config = dict(
    crop_scale_min=1,
    norm_position='pre',
    qk_norm=False,
    beta2=0.95,
    max_precond_dim=512,
)
Rows from block 2 of a small multi-label image tagger, named by matrix and row number. Rows with one number within an expert belong to one neuron, the router's apart. Each number is 200 + 30 x the weight over its row's rms, rounded and kept within 0 to 999. All counts start at 0. After the name is the row's rms in percent of the matrix's.
Before each expert's rows are labels from the 100 images, of 14976, where the router gives the expert most weight on average: "strongest on" is what is common among them. Only what is clearly more common there than usual is listed. The data: photos of arthropod specimens (BIOSCAN-5M). In brackets: how many of the 100.
# router: router (model.blocks.2.mlp.router.weight, 8x160, trained with AdamW), inputs 80-159
# up: expert up (model.blocks.2.mlp.up, 8x32x160), inputs 80-159
# down: expert down (model.blocks.2.mlp.down, 8x160x32, transposed), outputs 80-159

# expert 1
strongest on: order Hymenoptera (75); family Trichogrammatidae (29)
router.1,107,231,153,212,150,184,234,261,189,239,184,212,168,210,188,168,190,144,249,165,245,187,215,167,220,216,202,158,197,206,159,264,172,157,203,180,241,191,187,247,246,180,198,205,138,143,199,220,209,189,262,212,170,188,233,205,203,158,212,190,207,188,164,188,240,211,173,172,192,206,180,194,197,220,211,229,170,191,231,152,188
up.0,105,205,230,190,185,187,214,212,222,173,195,200,177,244,213,188,216,238,200,159,190,192,208,144,252,233,208,195,199,177,151,214,165,182,201,143,207,198,177,232,211,229,167,162,172,194,197,244,241,207,179,179,198,201,172,228,189,173,126,187,202,263,216,215,160,231,178,183,220,219,201,225,180,147,197,219,254,204,213,173,83
down.0,103,166,205,180,176,177,191,236,215,229,213,186,218,196,268,132,158,215,195,173,151,236,167,250,207,125,231,214,245,204,199,159,195,185,210,209,215,209,228,247,176,215,222,183,201,215,150,225,195,217,245,197,249,215,180,216,160,175,215,210,240,208,204,167,168,188,206,244,224,263,185,205,189,209,176,207,244,160,182,202,173
up.1,121,239,215,184,208,170,181,177,210,239,205,143,165,237,209,230,213,239,249,250,175,202,161,158,254,212,133,160,214,163,183,179,219,217,172,217,215,232,184,186,233,232,157,204,188,198,235,224,191,203,177,204,206,167,163,201,175,223,215,209,222,209,220,222,161,133,192,180,201,158,175,218,228,175,210,201,258,212,249,214,195
down.1,119,216,239,226,227,166,244,191,185,237,203,189,208,205,202,243,227,174,254,161,173,188,225,252,191,137,152,160,206,200,212,157,188,224,221,197,182,184,191,136,210,196,247,184,193,218,245,229,221,139,198,262,208,185,140,207,235,215,250,195,238,191,202,195,242,205,217,158,160,224,201,171,202,164,192,205,161,183,224,203,225
up.2,079,205,207,138,237,154,236,204,226,205,213,228,210,178,211,210,266,199,169,190,179,245,206,235,214,174,204,222,152,255,190,127,130,237,198,194,193,189,167,208,181,198,227,147,220,202,210,242,166,164,176,205,235,244,147,194,278,184,223,197,174,221,253,244,163,207,199,259,185,223,202,206,174,176,212,209,207,217,191,216,210
down.2,080,251,200,201,200,168,256,159,229,196,243,215,195,187,217,174,254,210,187,144,242,260,227,194,206,148,268,177,230,214,193,202,210,216,193,149,178,245,198,233,221,164,260,205,219,155,206,208,207,208,211,167,161,188,199,267,182,155,197,152,222,172,205,246,189,201,222,139,175,221,237,200,211,176,179,235,232,214,109,214,194
up.3,090,194,232,199,199,153,237,163,218,227,161,161,171,198,170,227,210,208,248,195,171,190,164,197,216,210,154,132,215,181,172,194,227,222,202,182,233,241,182,170,205,228,226,149,234,228,209,233,197,210,166,212,211,174,180,178,191,170,245,201,222,193,192,219,184,159,187,188,128,225,232,213,207,218,198,168,242,224,186,247,220
down.3,090,170,257,221,208,224,202,147,165,179,183,186,189,169,212,213,218,168,203,271,217,223,193,242,185,208,141,212,216,244,245,200,238,230,217,198,229,168,182,160,183,206,217,276,231,194,169,172,162,223,158,220,144,177,250,217,191,199,207,163,195,153,207,208,204,204,207,193,221,170,211,179,206,210,200,245,142,177,154,138,253
up.4,078,193,237,175,227,191,209,228,223,237,212,208,189,212,237,163,220,198,130,229,162,220,175,225,239,223,175,254,194,157,216,161,176,245,210,273,194,193,215,211,176,211,168,147,210,191,197,137,179,164,187,203,181,240,161,195,265,201,187,228,172,220,243,213,157,238,166,232,218,164,228,149,197,218,193,195,213,159,201,202,261
down.4,072,183,200,212,182,192,209,235,258,244,210,252,165,166,199,204,197,153,159,227,149,231,198,179,180,190,220,161,185,175,230,232,248,204,183,171,156,169,244,226,248,184,226,210,206,228,164,229,176,249,166,242,129,218,232,212,204,172,247,146,213,191,214,179,221,153,237,155,208,177,257,224,201,187,222,211,190,173,170,178,245
up.5,097,248,182,204,210,170,224,187,218,216,159,191,167,187,194,171,177,190,173,186,218,144,193,184,225,200,147,210,263,236,187,206,156,206,159,200,202,206,196,206,219,200,224,171,243,159,243,162,178,184,228,168,153,173,221,192,208,199,208,129,188,216,207,208,179,264,174,177,171,183,235,218,245,201,160,208,214,181,211,183,206
down.5,090,159,170,229,215,210,238,254,215,163,229,185,163,209,191,174,197,176,164,180,170,163,234,213,188,192,230,218,209,214,183,222,190,188,205,227,155,151,262,185,267,134,203,193,179,169,275,201,204,173,180,212,214,247,183,154,241,210,216,261,143,206,204,179,165,234,133,179,231,224,251,185,228,226,153,182,184,151,201,188,207
up.6,093,182,185,185,188,185,199,231,240,220,142,190,205,126,188,176,171,266,167,152,228,202,199,209,217,188,243,187,210,193,175,196,190,205,126,170,208,198,206,221,152,222,192,185,228,235,231,116,219,185,213,163,215,191,209,205,155,231,194,179,222,251,180,202,189,220,200,197,217,190,185,211,161,178,152,261,246,250,190,217,183
down.6,094,179,173,231,196,215,158,150,223,195,195,248,234,208,185,160,211,217,179,186,147,199,183,195,189,245,211,159,244,210,245,195,179,198,168,187,199,228,228,197,204,142,203,192,180,201,184,211,220,258,164,189,208,204,204,114,214,187,160,194,222,218,218,174,210,202,203,181,207,174,181,240,168,214,174,205,237,228,146,204,194
up.7,112,226,193,152,211,163,227,231,237,235,178,152,200,165,242,200,219,204,165,200,204,258,218,240,238,188,206,189,228,207,158,172,167,224,189,234,228,211,136,180,248,240,213,146,217,167,177,253,183,210,174,209,192,222,168,220,219,140,213,148,199,213,205,226,179,237,178,209,172,250,207,202,169,169,208,162,153,200,179,178,215
down.7,096,166,189,175,171,205,202,149,221,171,196,224,293,191,231,176,180,248,162,219,210,168,195,225,180,174,174,213,207,192,238,232,206,183,203,190,201,254,176,176,200,189,194,259,174,248,147,178,181,188,188,226,168,184,212,195,195,227,167,182,223,172,185,214,262,181,239,233,169,170,187,234,193,240,172,276,167,242,199,264,194
up.8,101,246,222,225,172,226,175,218,200,227,241,215,163,254,188,186,202,154,195,160,169,199,198,158,132,245,253,191,170,170,186,207,160,178,180,165,155,162,204,252,167,200,203,216,178,203,177,191,248,196,179,219,227,224,200,231,190,224,215,206,226,215,206,206,210,171,218,175,261,250,216,194,196,144,201,175,245,239,222,172,192
down.8,107,166,242,189,164,196,192,207,217,142,201,203,227,250,232,137,230,198,164,227,188,239,185,182,179,201,215,214,213,205,209,221,180,172,214,180,211,225,165,214,208,208,170,141,137,235,238,225,225,206,185,156,243,218,219,191,141,172,193,230,236,199,203,157,171,227,205,252,165,211,163,243,222,176,220,155,241,210,224,196,171
up.9,093,197,176,216,208,151,200,168,257,174,185,228,154,189,174,207,193,209,195,157,212,174,248,203,228,206,244,158,212,218,192,185,167,203,123,210,140,217,182,266,215,173,178,208,229,178,204,201,202,167,203,180,180,212,220,159,195,170,197,203,179,172,211,200,174,189,225,192,170,170,215,207,216,218,185,247,201,235,217,227,196
down.9,097,204,204,245,208,217,168,220,169,183,186,241,139,179,188,228,175,178,177,201,161,156,207,183,207,229,167,199,211,178,218,198,217,197,178,234,139,218,267,235,187,220,224,174,205,214,211,183,150,207,191,208,195,205,271,159,233,204,176,238,175,198,203,148,200,248,153,222,184,232,176,209,226,189,186,226,174,198,209,175,193

# expert 7
strongest on: order Coleoptera (36)
router.7,097,234,149,218,190,215,170,200,187,246,215,170,168,222,172,224,173,179,196,200,196,211,177,198,134,142,226,225,188,136,213,179,195,250,179,251,184,188,244,198,167,188,174,225,242,232,165,175,184,215,156,259,187,169,212,143,207,197,257,260,223,213,190,253,214,175,225,215,194,244,193,198,227,240,202,247,200,207,253,196,248
up.0,078,216,180,206,209,210,155,195,199,255,190,216,116,191,239,166,142,247,168,194,167,208,236,201,252,132,186,214,268,210,156,165,218,199,198,220,225,183,165,169,251,230,182,235,213,116,157,227,195,187,216,220,199,217,224,189,169,213,196,234,210,207,194,234,231,213,235,158,208,175,214,195,172,170,182,209,177,199,225,117,164
down.0,078,206,158,177,217,147,171,263,231,244,234,204,231,200,218,202,210,232,149,222,223,220,227,155,189,116,176,228,204,188,184,149,193,213,177,224,194,185,242,251,233,137,227,161,255,206,187,199,234,181,192,240,211,208,227,177,192,185,201,177,169,177,202,143,205,235,190,189,177,219,192,180,191,150,226,222,171,211,210,253,216
up.1,086,166,147,194,254,179,213,175,207,204,152,186,205,174,225,171,192,250,211,208,189,166,201,258,173,179,180,217,217,225,192,162,172,255,208,179,245,202,195,206,196,147,225,251,236,230,188,167,143,167,263,224,207,222,233,183,189,285,193,163,171,234,211,248,222,206,230,216,160,195,214,178,174,259,167,211,171,221,174,209,189
down.1,083,210,235,215,194,172,183,181,233,234,157,242,163,203,215,186,208,187,130,185,185,220,224,168,235,226,268,197,199,250,236,198,227,223,112,214,202,222,211,166,197,138,141,235,186,224,160,190,191,199,202,177,224,188,165,248,227,193,229,204,215,194,212,263,259,153,209,210,181,182,156,197,229,144,167,197,213,189,184,187,209
up.2,092,200,204,225,214,188,241,179,204,134,194,158,147,251,199,203,211,237,203,213,182,176,205,212,208,206,156,156,273,206,201,133,192,263,219,195,194,239,179,212,194,211,204,163,220,171,221,198,216,203,163,163,176,167,192,166,211,126,178,148,191,225,202,237,162,211,141,135,156,196,238,219,203,203,156,170,198,180,189,196,186
down.2,091,183,211,221,130,217,211,182,207,192,190,234,177,185,164,228,209,186,195,245,180,192,241,185,169,226,216,194,215,208,174,211,189,158,221,202,154,145,146,256,175,239,242,175,179,152,136,223,209,202,159,154,173,228,234,247,234,226,202,220,171,182,195,241,205,222,194,242,251,160,233,238,217,188,205,180,239,196,219,122,214
up.3,083,250,251,179,241,201,228,225,210,155,245,232,157,191,243,176,253,220,199,196,191,215,223,196,211,166,197,229,200,230,195,200,167,200,188,216,196,158,154,246,272,206,214,189,185,148,246,234,165,159,183,190,185,230,142,215,220,195,143,163,146,185,249,187,121,247,166,193,222,210,246,191,206,187,183,224,173,184,207,196,171
down.3,077,212,178,221,185,194,165,213,137,227,208,205,246,119,196,203,208,161,206,215,227,149,229,246,204,169,210,231,144,190,182,214,198,131,200,195,226,237,217,227,165,199,152,159,162,187,218,258,166,190,218,230,235,215,227,232,203,222,212,170,184,126,161,231,192,220,221,272,166,258,196,213,165,219,173,203,183,191,210,174,230
up.4,093,190,200,206,198,199,219,215,204,198,218,191,230,174,218,197,198,181,228,195,203,227,223,200,204,205,226,217,134,266,255,203,205,217,209,193,159,173,223,201,231,183,244,230,215,192,244,207,179,174,252,185,223,192,218,177,237,228,160,182,136,172,214,153,187,214,185,160,223,183,212,177,269,247,184,223,133,184,191,255,177
down.4,090,196,196,174,185,178,218,188,203,211,190,207,275,213,211,242,246,210,226,206,211,212,168,175,203,207,184,226,188,167,190,221,253,157,224,214,236,207,181,139,176,227,171,141,211,254,210,218,199,263,171,198,235,185,220,275,190,186,184,191,213,203,196,185,175,177,158,200,179,240,105,254,198,122,220,195,234,176,200,236,211
up.5,087,184,191,231,199,211,188,221,213,137,270,233,221,224,227,203,213,229,231,148,157,171,233,181,210,198,214,214,159,201,251,188,188,162,221,240,189,188,196,222,243,251,146,231,159,184,196,218,240,172,200,220,194,236,173,224,232,255,182,252,164,186,228,203,193,189,225,208,173,177,220,186,171,200,247,222,178,176,231,195,124
down.5,093,184,184,175,206,225,178,193,217,150,255,187,202,218,225,172,202,225,228,197,184,163,189,184,241,233,196,183,205,225,194,188,147,188,119,207,227,195,206,217,232,229,178,210,216,196,268,243,222,200,155,175,211,223,134,178,262,171,125,179,192,204,201,182,181,238,126,230,234,218,181,226,199,135,157,201,153,186,167,226,191
up.6,068,219,220,180,219,201,184,235,212,168,211,177,187,221,208,205,221,227,154,167,173,193,179,200,253,238,198,159,238,244,187,119,190,192,211,189,244,192,208,207,238,222,180,158,166,165,217,169,167,168,200,215,143,227,218,249,217,169,220,170,206,194,249,192,172,229,144,160,228,161,185,163,161,258,225,169,178,194,225,184,148
down.6,092,183,212,173,249,167,221,217,214,157,199,228,172,244,176,238,205,236,198,221,222,200,201,176,179,204,129,203,206,228,155,219,201,251,184,129,171,242,153,181,202,210,196,196,227,231,161,151,194,150,211,191,212,228,113,191,211,147,189,167,188,233,224,236,172,163,222,206,175,151,214,211,180,222,181,170,245,209,235,193,206
up.7,102,181,266,206,243,225,213,178,200,190,221,225,200,224,193,242,253,217,192,243,143,246,137,213,184,161,202,208,204,168,195,199,201,247,231,225,176,251,205,208,151,232,232,194,277,252,166,213,218,207,143,185,233,239,146,241,196,215,204,173,242,205,201,193,193,215,172,222,192,224,199,195,184,158,232,149,244,206,121,219,197
down.7,102,164,172,161,277,240,210,231,144,170,251,236,164,225,162,200,168,205,232,243,176,203,172,176,201,202,174,228,182,223,231,206,232,210,245,205,179,188,242,184,149,201,207,191,228,193,241,157,186,223,163,172,176,182,228,182,179,208,195,210,215,213,218,203,180,228,153,225,199,197,168,185,174,176,196,151,232,220,178,247,183
up.8,110,169,190,210,234,175,270,218,204,208,233,218,204,134,241,217,204,162,210,187,201,184,217,252,148,160,222,230,174,273,217,191,189,213,202,230,229,166,200,200,214,215,235,188,220,191,212,197,149,168,204,195,222,211,182,217,277,242,218,174,148,150,223,184,191,224,226,211,195,176,229,159,213,264,202,220,142,178,169,216,224
down.8,117,165,228,223,236,176,204,181,216,245,167,232,150,254,202,187,215,207,185,202,133,188,184,172,230,184,202,224,180,204,180,208,159,189,176,174,271,198,253,197,240,169,212,150,197,163,226,208,201,186,193,160,227,238,207,213,234,190,239,178,211,206,222,242,175,201,201,187,219,169,233,195,103,163,229,118,240,216,171,185,205
up.9,119,213,174,234,161,172,248,239,209,234,215,271,132,187,188,133,205,137,211,194,271,172,203,207,142,222,193,156,173,223,180,251,185,143,186,198,237,224,224,256,239,168,179,193,85,171,157,171,200,194,270,169,190,220,246,230,256,183,214,197,180,163,185,167,232,211,176,170,201,186,200,199,170,209,219,228,187,186,240,145,189
down.9,127,222,191,253,193,249,141,244,175,201,237,191,167,219,204,240,147,192,169,153,208,181,276,175,196,200,223,169,269,247,226,165,237,187,191,206,144,213,175,148,131,233,194,195,160,266,187,193,223,195,202,205,212,169,198,206,202,210,179,173,262,222,175,215,229,211,206,194,265,181,178,152,192,168,177,198,200,213,245,185,180

# expert 0
strongest on: class Arachnida (37); order Trombidiformes (31); class Collembola (29); order Entomobryomorpha (27)
router.0,087,218,182,178,218,240,170,155,199,200,182,136,190,174,245,178,188,211,154,158,183,271,203,227,239,147,220,202,250,180,153,131,222,203,144,211,242,197,149,147,209,249,210,156,232,203,215,225,178,190,158,203,180,158,157,132,181,178,221,185,226,223,198,184,152,217,167,178,178,177,209,182,186,197,230,193,188,200,209,179,189
up.0,098,213,223,182,163,151,182,220,227,241,158,176,226,197,202,163,175,225,202,180,146,208,154,182,183,209,205,211,185,188,208,150,188,210,225,204,246,197,197,188,172,241,215,199,226,246,176,155,234,195,190,235,203,199,195,140,198,169,233,239,219,239,227,192,213,127,200,202,201,217,219,229,268,227,210,128,271,213,250,191,246
down.0,086,165,201,267,172,183,170,199,255,218,186,206,176,196,179,213,176,181,195,172,162,194,191,207,256,178,198,228,184,180,256,227,138,176,208,212,225,177,219,204,165,147,219,221,236,204,205,211,227,168,227,248,233,245,229,151,253,193,182,238,189,219,220,149,242,216,220,186,227,175,170,239,222,189,139,186,221,242,219,225,222
up.1,109,252,179,192,155,170,229,208,206,217,171,208,142,263,163,173,193,149,261,220,246,140,203,167,210,243,196,135,212,204,186,247,196,149,234,186,214,174,212,218,215,220,213,192,149,165,197,211,175,204,215,181,170,171,269,204,224,193,254,195,183,183,187,184,228,228,196,153,178,228,217,179,224,140,207,146,143,198,216,169,200
down.1,109,199,186,183,166,202,286,174,189,178,190,233,218,127,193,197,230,179,227,255,279,214,218,241,217,214,211,200,174,158,178,201,207,184,206,211,188,216,218,230,177,134,234,152,164,138,184,210,172,237,206,167,176,147,231,193,233,179,194,200,107,165,174,229,182,207,191,214,163,221,212,217,231,284,229,223,199,186,183,196,222
up.2,103,201,202,170,215,191,212,226,233,189,182,211,209,207,170,206,220,177,221,188,137,220,179,204,209,232,221,190,147,207,243,178,201,231,196,192,215,226,197,202,150,235,206,220,202,240,207,177,181,180,193,218,234,215,180,143,230,193,258,250,171,202,246,214,192,175,229,242,144,226,152,237,245,228,204,189,214,218,219,216,217
down.2,089,158,230,303,224,238,200,176,184,214,189,192,177,232,189,181,185,183,200,213,170,160,250,178,182,201,167,239,233,189,222,219,221,138,233,205,223,161,219,224,183,170,165,181,185,202,226,232,214,218,199,177,138,141,195,199,237,248,183,270,183,203,159,190,216,240,191,205,233,191,203,232,268,188,176,198,199,152,232,203,221
up.3,077,220,225,201,158,168,188,248,245,235,211,180,226,224,170,199,209,216,211,196,193,179,158,219,200,192,185,188,193,223,218,191,163,214,201,174,276,197,244,205,140,186,189,234,196,239,249,148,218,158,278,228,224,228,211,169,191,213,226,206,213,206,244,233,238,196,237,163,183,171,207,179,190,194,192,200,236,212,232,202,211
down.3,072,204,184,215,212,181,200,140,165,264,240,215,172,202,204,211,193,206,191,236,186,247,267,171,266,175,214,171,266,198,175,230,221,211,173,167,129,185,209,196,223,177,212,222,215,193,189,214,174,244,181,221,157,143,197,221,183,159,185,186,231,225,162,215,190,257,158,163,216,154,231,207,233,211,202,231,195,216,123,234,158
up.4,098,207,216,273,163,226,195,216,217,199,199,198,200,210,203,183,161,196,215,190,197,202,128,184,218,186,137,184,221,211,211,194,206,184,157,208,250,191,250,183,231,206,184,198,216,218,253,147,258,198,204,184,211,171,213,192,191,194,204,211,213,253,226,161,168,202,166,175,215,146,198,222,252,177,183,189,228,164,252,231,126
down.4,088,175,161,207,254,221,119,160,171,252,206,191,242,217,171,226,210,199,192,169,150,147,190,221,199,215,154,139,204,173,206,192,220,183,192,204,183,239,251,156,235,207,203,241,246,196,251,206,205,178,211,207,251,222,181,151,157,228,213,186,226,215,196,163,244,103,198,220,178,212,232,179,189,221,193,230,156,172,170,173,231
up.5,104,286,192,236,167,158,218,226,222,189,170,203,182,184,164,143,186,195,156,166,229,153,211,155,174,216,159,157,218,216,193,190,188,224,166,188,233,229,208,210,148,182,233,163,203,204,186,231,160,209,158,173,155,224,235,207,204,189,221,176,196,238,205,290,183,176,230,168,171,240,217,256,234,166,180,160,238,225,191,176,210
down.5,106,171,237,209,214,192,218,220,212,228,189,232,241,163,236,188,220,197,246,217,250,200,190,240,171,198,201,149,173,191,198,167,225,169,239,198,182,198,228,175,159,192,202,202,136,167,175,169,162,235,177,235,193,221,196,233,244,194,185,169,194,193,223,214,155,182,178,190,175,200,262,189,162,309,247,195,189,180,168,174,194
up.6,090,207,238,190,210,185,213,207,195,217,226,211,176,197,251,244,207,159,199,234,194,235,215,167,228,209,229,231,220,231,199,193,187,184,172,219,179,146,159,202,227,232,155,168,192,163,244,219,171,191,218,180,196,201,118,300,225,207,159,172,215,189,214,149,148,244,178,177,251,162,206,182,141,181,231,240,270,160,213,185,121
down.6,093,190,209,126,225,214,178,188,150,248,187,179,251,105,272,206,236,168,204,191,189,192,144,218,224,199,221,169,200,191,162,169,207,203,202,189,183,237,235,186,160,247,178,164,158,251,168,188,217,209,231,234,200,204,248,211,204,201,172,194,264,207,209,194,174,224,178,184,190,196,167,232,129,231,225,157,166,203,189,176,242
up.7,121,213,161,201,214,191,263,154,196,179,257,204,217,160,143,217,212,185,212,167,213,161,232,214,151,222,226,178,206,169,195,220,143,178,129,210,184,205,164,255,233,144,210,213,253,190,196,216,217,191,224,169,183,209,194,200,227,235,185,176,170,225,190,227,210,214,226,204,149,222,203,222,206,202,187,231,203,250,170,216,195
down.7,116,156,142,209,208,225,184,221,217,197,196,181,232,236,172,170,148,239,198,200,210,204,190,170,173,179,193,228,246,173,219,196,177,156,214,195,213,171,182,189,200,118,184,209,184,217,202,213,215,256,220,209,229,222,190,129,197,222,182,239,187,252,148,177,250,211,185,217,250,247,190,207,204,181,158,235,266,196,224,222,165
up.8,101,202,223,227,179,177,168,195,202,204,201,245,136,239,200,165,195,172,219,189,236,165,168,169,232,245,210,232,207,207,184,235,186,159,211,221,179,169,216,233,197,200,132,177,121,169,146,176,216,181,252,134,164,214,201,218,233,158,166,223,204,169,202,134,167,253,177,181,257,174,198,201,148,215,241,223,213,154,286,142,169
down.8,108,193,229,147,195,197,190,187,195,195,216,207,236,147,218,233,260,168,225,226,224,181,191,199,185,228,233,173,139,192,125,186,220,244,193,186,224,191,206,236,171,258,181,254,220,208,154,175,228,148,176,207,196,182,205,235,153,231,184,163,239,124,222,209,194,185,224,175,191,135,190,192,180,183,238,215,187,207,198,182,269
up.9,118,226,179,171,171,155,168,193,240,263,217,183,204,198,187,183,201,198,224,187,194,198,187,156,253,219,188,151,200,137,181,174,217,216,170,220,222,247,180,192,243,183,140,208,172,202,184,199,182,215,211,200,167,219,148,169,217,174,208,252,197,224,216,235,189,151,207,186,189,150,201,241,252,246,224,173,248,198,256,190,196
down.9,140,233,239,239,196,212,230,208,174,230,185,186,169,215,245,222,218,166,217,187,222,202,238,217,189,180,172,175,190,199,164,225,171,214,234,164,189,219,184,209,150,232,212,167,201,207,156,197,209,222,268,225,177,187,212,255,208,181,169,141,243,173,189,181,175,203,180,156,235,175,180,136,187,230,261,193,189,202,185,153,204

# expert 3
strongest on: order Lepidoptera (33)
router.3,132,199,297,213,203,153,197,216,218,209,197,191,210,190,237,274,212,181,199,208,174,178,225,173,194,235,172,191,187,247,187,180,159,208,172,163,172,232,170,207,231,203,219,182,188,223,200,231,212,166,227,219,179,257,151,251,198,205,169,156,206,176,266,182,192,171,250,184,200,149,186,228,192,169,207,198,226,204,173,233,228
up.0,099,185,246,178,224,220,229,161,235,205,215,155,141,195,256,229,237,190,157,218,146,199,193,209,153,223,228,197,216,167,207,206,246,226,237,196,211,164,147,185,202,204,205,182,211,203,209,230,210,222,160,212,179,245,137,247,198,191,220,173,205,199,223,240,156,213,239,195,181,197,224,188,178,211,248,178,225,204,190,176,190
down.0,096,198,151,193,202,225,202,195,235,203,194,155,218,215,165,251,179,253,174,158,207,188,180,168,222,202,192,223,173,159,178,224,232,235,233,170,206,197,218,238,196,164,208,155,162,172,176,157,204,209,239,184,209,166,173,165,159,212,159,140,226,222,165,214,176,199,196,212,195,199,178,189,156,184,195,238,264,188,234,218,235
up.1,101,210,279,180,191,165,212,248,206,185,270,241,178,172,204,209,231,182,184,204,178,223,176,185,195,196,155,221,191,219,212,224,204,227,200,218,209,195,171,243,199,231,163,187,177,218,179,178,124,188,237,258,144,200,153,237,230,199,164,193,170,182,235,191,158,165,216,210,181,145,199,238,232,208,215,198,189,200,238,229,214
down.1,108,157,223,238,252,256,200,218,241,210,165,212,152,217,161,217,144,186,204,226,180,206,226,129,207,234,185,206,200,215,180,265,219,205,180,182,175,197,236,210,245,204,191,262,251,203,214,228,169,243,142,178,223,194,207,208,175,254,176,186,172,218,216,225,197,232,213,219,224,163,176,157,228,164,231,212,244,211,211,160,129
up.2,084,219,211,208,188,209,237,165,196,152,188,207,198,176,209,219,153,200,231,225,240,114,211,181,165,146,174,176,260,244,183,190,269,156,280,177,199,201,254,111,224,226,231,181,198,201,228,201,179,192,207,171,189,211,192,195,222,202,235,183,233,133,229,199,198,175,191,177,193,225,243,187,205,223,238,144,168,147,188,182,206
down.2,085,252,230,200,175,146,216,219,240,235,190,184,204,208,180,207,205,244,158,158,218,219,129,202,194,179,243,199,134,192,189,184,150,212,167,173,242,225,156,224,133,204,184,197,160,253,171,158,248,152,232,169,211,228,220,174,228,190,221,182,199,278,208,179,202,168,238,205,170,232,184,246,177,170,223,200,171,187,216,217,157
up.3,094,181,178,224,193,239,202,210,192,207,203,182,198,176,185,176,145,195,238,176,272,199,209,195,227,181,166,202,197,154,163,235,184,144,129,201,233,250,220,198,227,218,171,141,188,194,205,226,223,232,234,181,213,185,207,184,146,174,178,195,247,207,133,157,225,184,170,200,216,234,169,144,189,187,203,241,187,201,201,216,205
down.3,106,158,206,228,218,211,180,141,167,190,207,191,233,177,246,169,178,283,245,171,186,170,174,250,223,153,154,199,206,200,199,169,236,159,241,180,179,204,196,119,203,257,182,200,175,212,185,170,226,196,197,261,217,228,176,208,175,257,162,227,225,209,178,200,182,213,172,228,213,213,210,217,180,265,161,239,187,185,187,171,187
up.4,105,182,202,248,179,200,161,168,165,246,203,138,227,196,213,216,217,221,261,195,143,182,223,212,235,197,165,142,210,147,187,213,220,193,244,174,190,268,197,163,186,202,200,189,175,219,171,207,240,232,207,272,227,191,190,223,130,207,210,204,275,194,155,208,262,164,227,186,174,210,153,210,179,184,223,211,232,239,171,228,178
down.4,096,189,163,126,195,200,246,194,188,217,238,208,181,207,209,226,268,213,169,209,202,207,179,198,218,197,215,176,242,213,142,224,238,244,108,179,210,206,212,213,240,209,181,187,188,185,194,203,194,223,202,203,215,178,186,187,208,175,210,132,199,213,166,199,171,182,178,168,176,195,163,188,220,182,253,206,166,221,224,176,171
up.5,099,214,175,165,189,212,171,179,180,264,186,182,199,168,219,180,161,223,199,183,182,189,204,268,193,153,272,190,195,170,145,201,279,168,226,188,210,241,209,147,187,159,217,217,182,169,109,215,199,273,181,230,200,186,230,169,197,165,203,206,219,217,122,228,246,147,211,189,202,205,211,231,207,227,214,204,181,233,173,157,191
down.5,098,189,199,247,179,203,203,177,190,225,156,238,187,209,195,157,160,211,234,180,187,191,195,220,192,174,220,195,251,212,216,163,171,150,167,177,185,167,186,134,182,212,176,204,214,179,192,213,222,214,203,224,174,205,235,243,227,233,199,233,207,199,209,206,223,186,184,163,230,192,231,201,199,209,161,252,203,225,172,194,190
up.6,092,260,237,140,233,168,188,201,256,242,200,174,155,257,183,203,199,243,194,204,160,187,207,150,239,220,191,216,176,193,174,206,224,211,218,211,206,233,192,200,150,195,170,193,203,219,164,211,196,199,178,181,166,220,173,197,200,205,216,225,184,196,253,219,170,188,206,236,181,179,199,263,230,224,204,212,253,254,255,163,194
down.6,101,212,194,189,179,155,233,182,193,160,205,163,218,254,198,257,225,198,261,210,219,164,180,173,212,161,194,183,181,224,229,215,225,222,195,159,271,210,229,137,198,189,203,217,166,228,225,180,238,170,253,208,247,159,206,173,196,201,246,188,197,172,193,189,207,147,204,184,124,235,156,213,194,168,255,167,193,218,205,253,167
up.7,106,227,202,288,192,175,196,221,160,226,168,161,243,197,216,182,216,188,222,136,250,220,227,163,268,153,216,226,126,176,194,124,160,204,196,194,213,183,237,211,213,218,239,197,201,202,157,201,208,180,193,157,197,226,225,185,209,183,234,219,187,168,163,189,204,211,177,191,286,244,261,188,257,183,206,201,184,180,198,194,180
down.7,116,189,189,216,274,235,176,150,173,173,205,182,188,240,190,234,175,258,227,242,179,120,227,183,196,233,129,227,250,213,202,218,202,230,190,205,191,166,224,161,213,170,179,226,214,225,197,211,186,195,199,239,195,191,172,205,190,282,150,177,192,246,190,205,181,214,226,229,209,181,168,180,186,206,169,212,232,162,221,166,186
up.8,096,149,229,215,233,235,211,191,156,188,281,254,185,196,247,201,260,183,259,207,170,193,200,181,218,194,136,231,193,236,206,244,174,205,232,237,167,194,186,225,220,220,130,198,196,197,214,178,130,153,216,150,177,216,209,266,231,227,169,210,143,183,233,215,206,197,240,214,225,165,119,230,209,169,180,181,172,195,224,209,185
down.8,107,221,197,182,238,207,221,158,191,260,222,223,177,247,196,132,209,252,239,182,176,175,165,231,206,184,184,235,206,235,244,144,209,180,224,214,139,201,192,130,232,210,188,196,199,185,221,215,190,185,198,191,226,200,181,244,242,255,191,231,175,144,199,237,193,228,170,209,236,208,234,221,185,232,159,145,132,191,224,189,181
up.9,097,201,200,178,257,203,256,194,212,191,206,229,177,149,203,203,218,163,163,204,188,205,202,237,172,215,178,221,197,215,239,188,247,225,247,242,187,203,205,218,166,203,219,214,245,221,262,167,152,172,170,194,187,193,171,202,231,221,234,198,158,208,221,204,147,226,172,233,166,239,215,184,235,192,222,225,161,206,187,217,269
down.9,081,209,199,238,144,197,138,198,225,225,215,177,234,160,229,194,190,211,179,169,262,160,219,138,208,180,232,213,161,200,157,222,204,168,200,168,189,230,174,249,185,192,188,139,179,208,165,200,196,212,243,206,223,202,184,193,187,173,165,171,216,227,190,147,189,204,224,156,233,186,180,237,162,223,208,200,208,227,207,186,187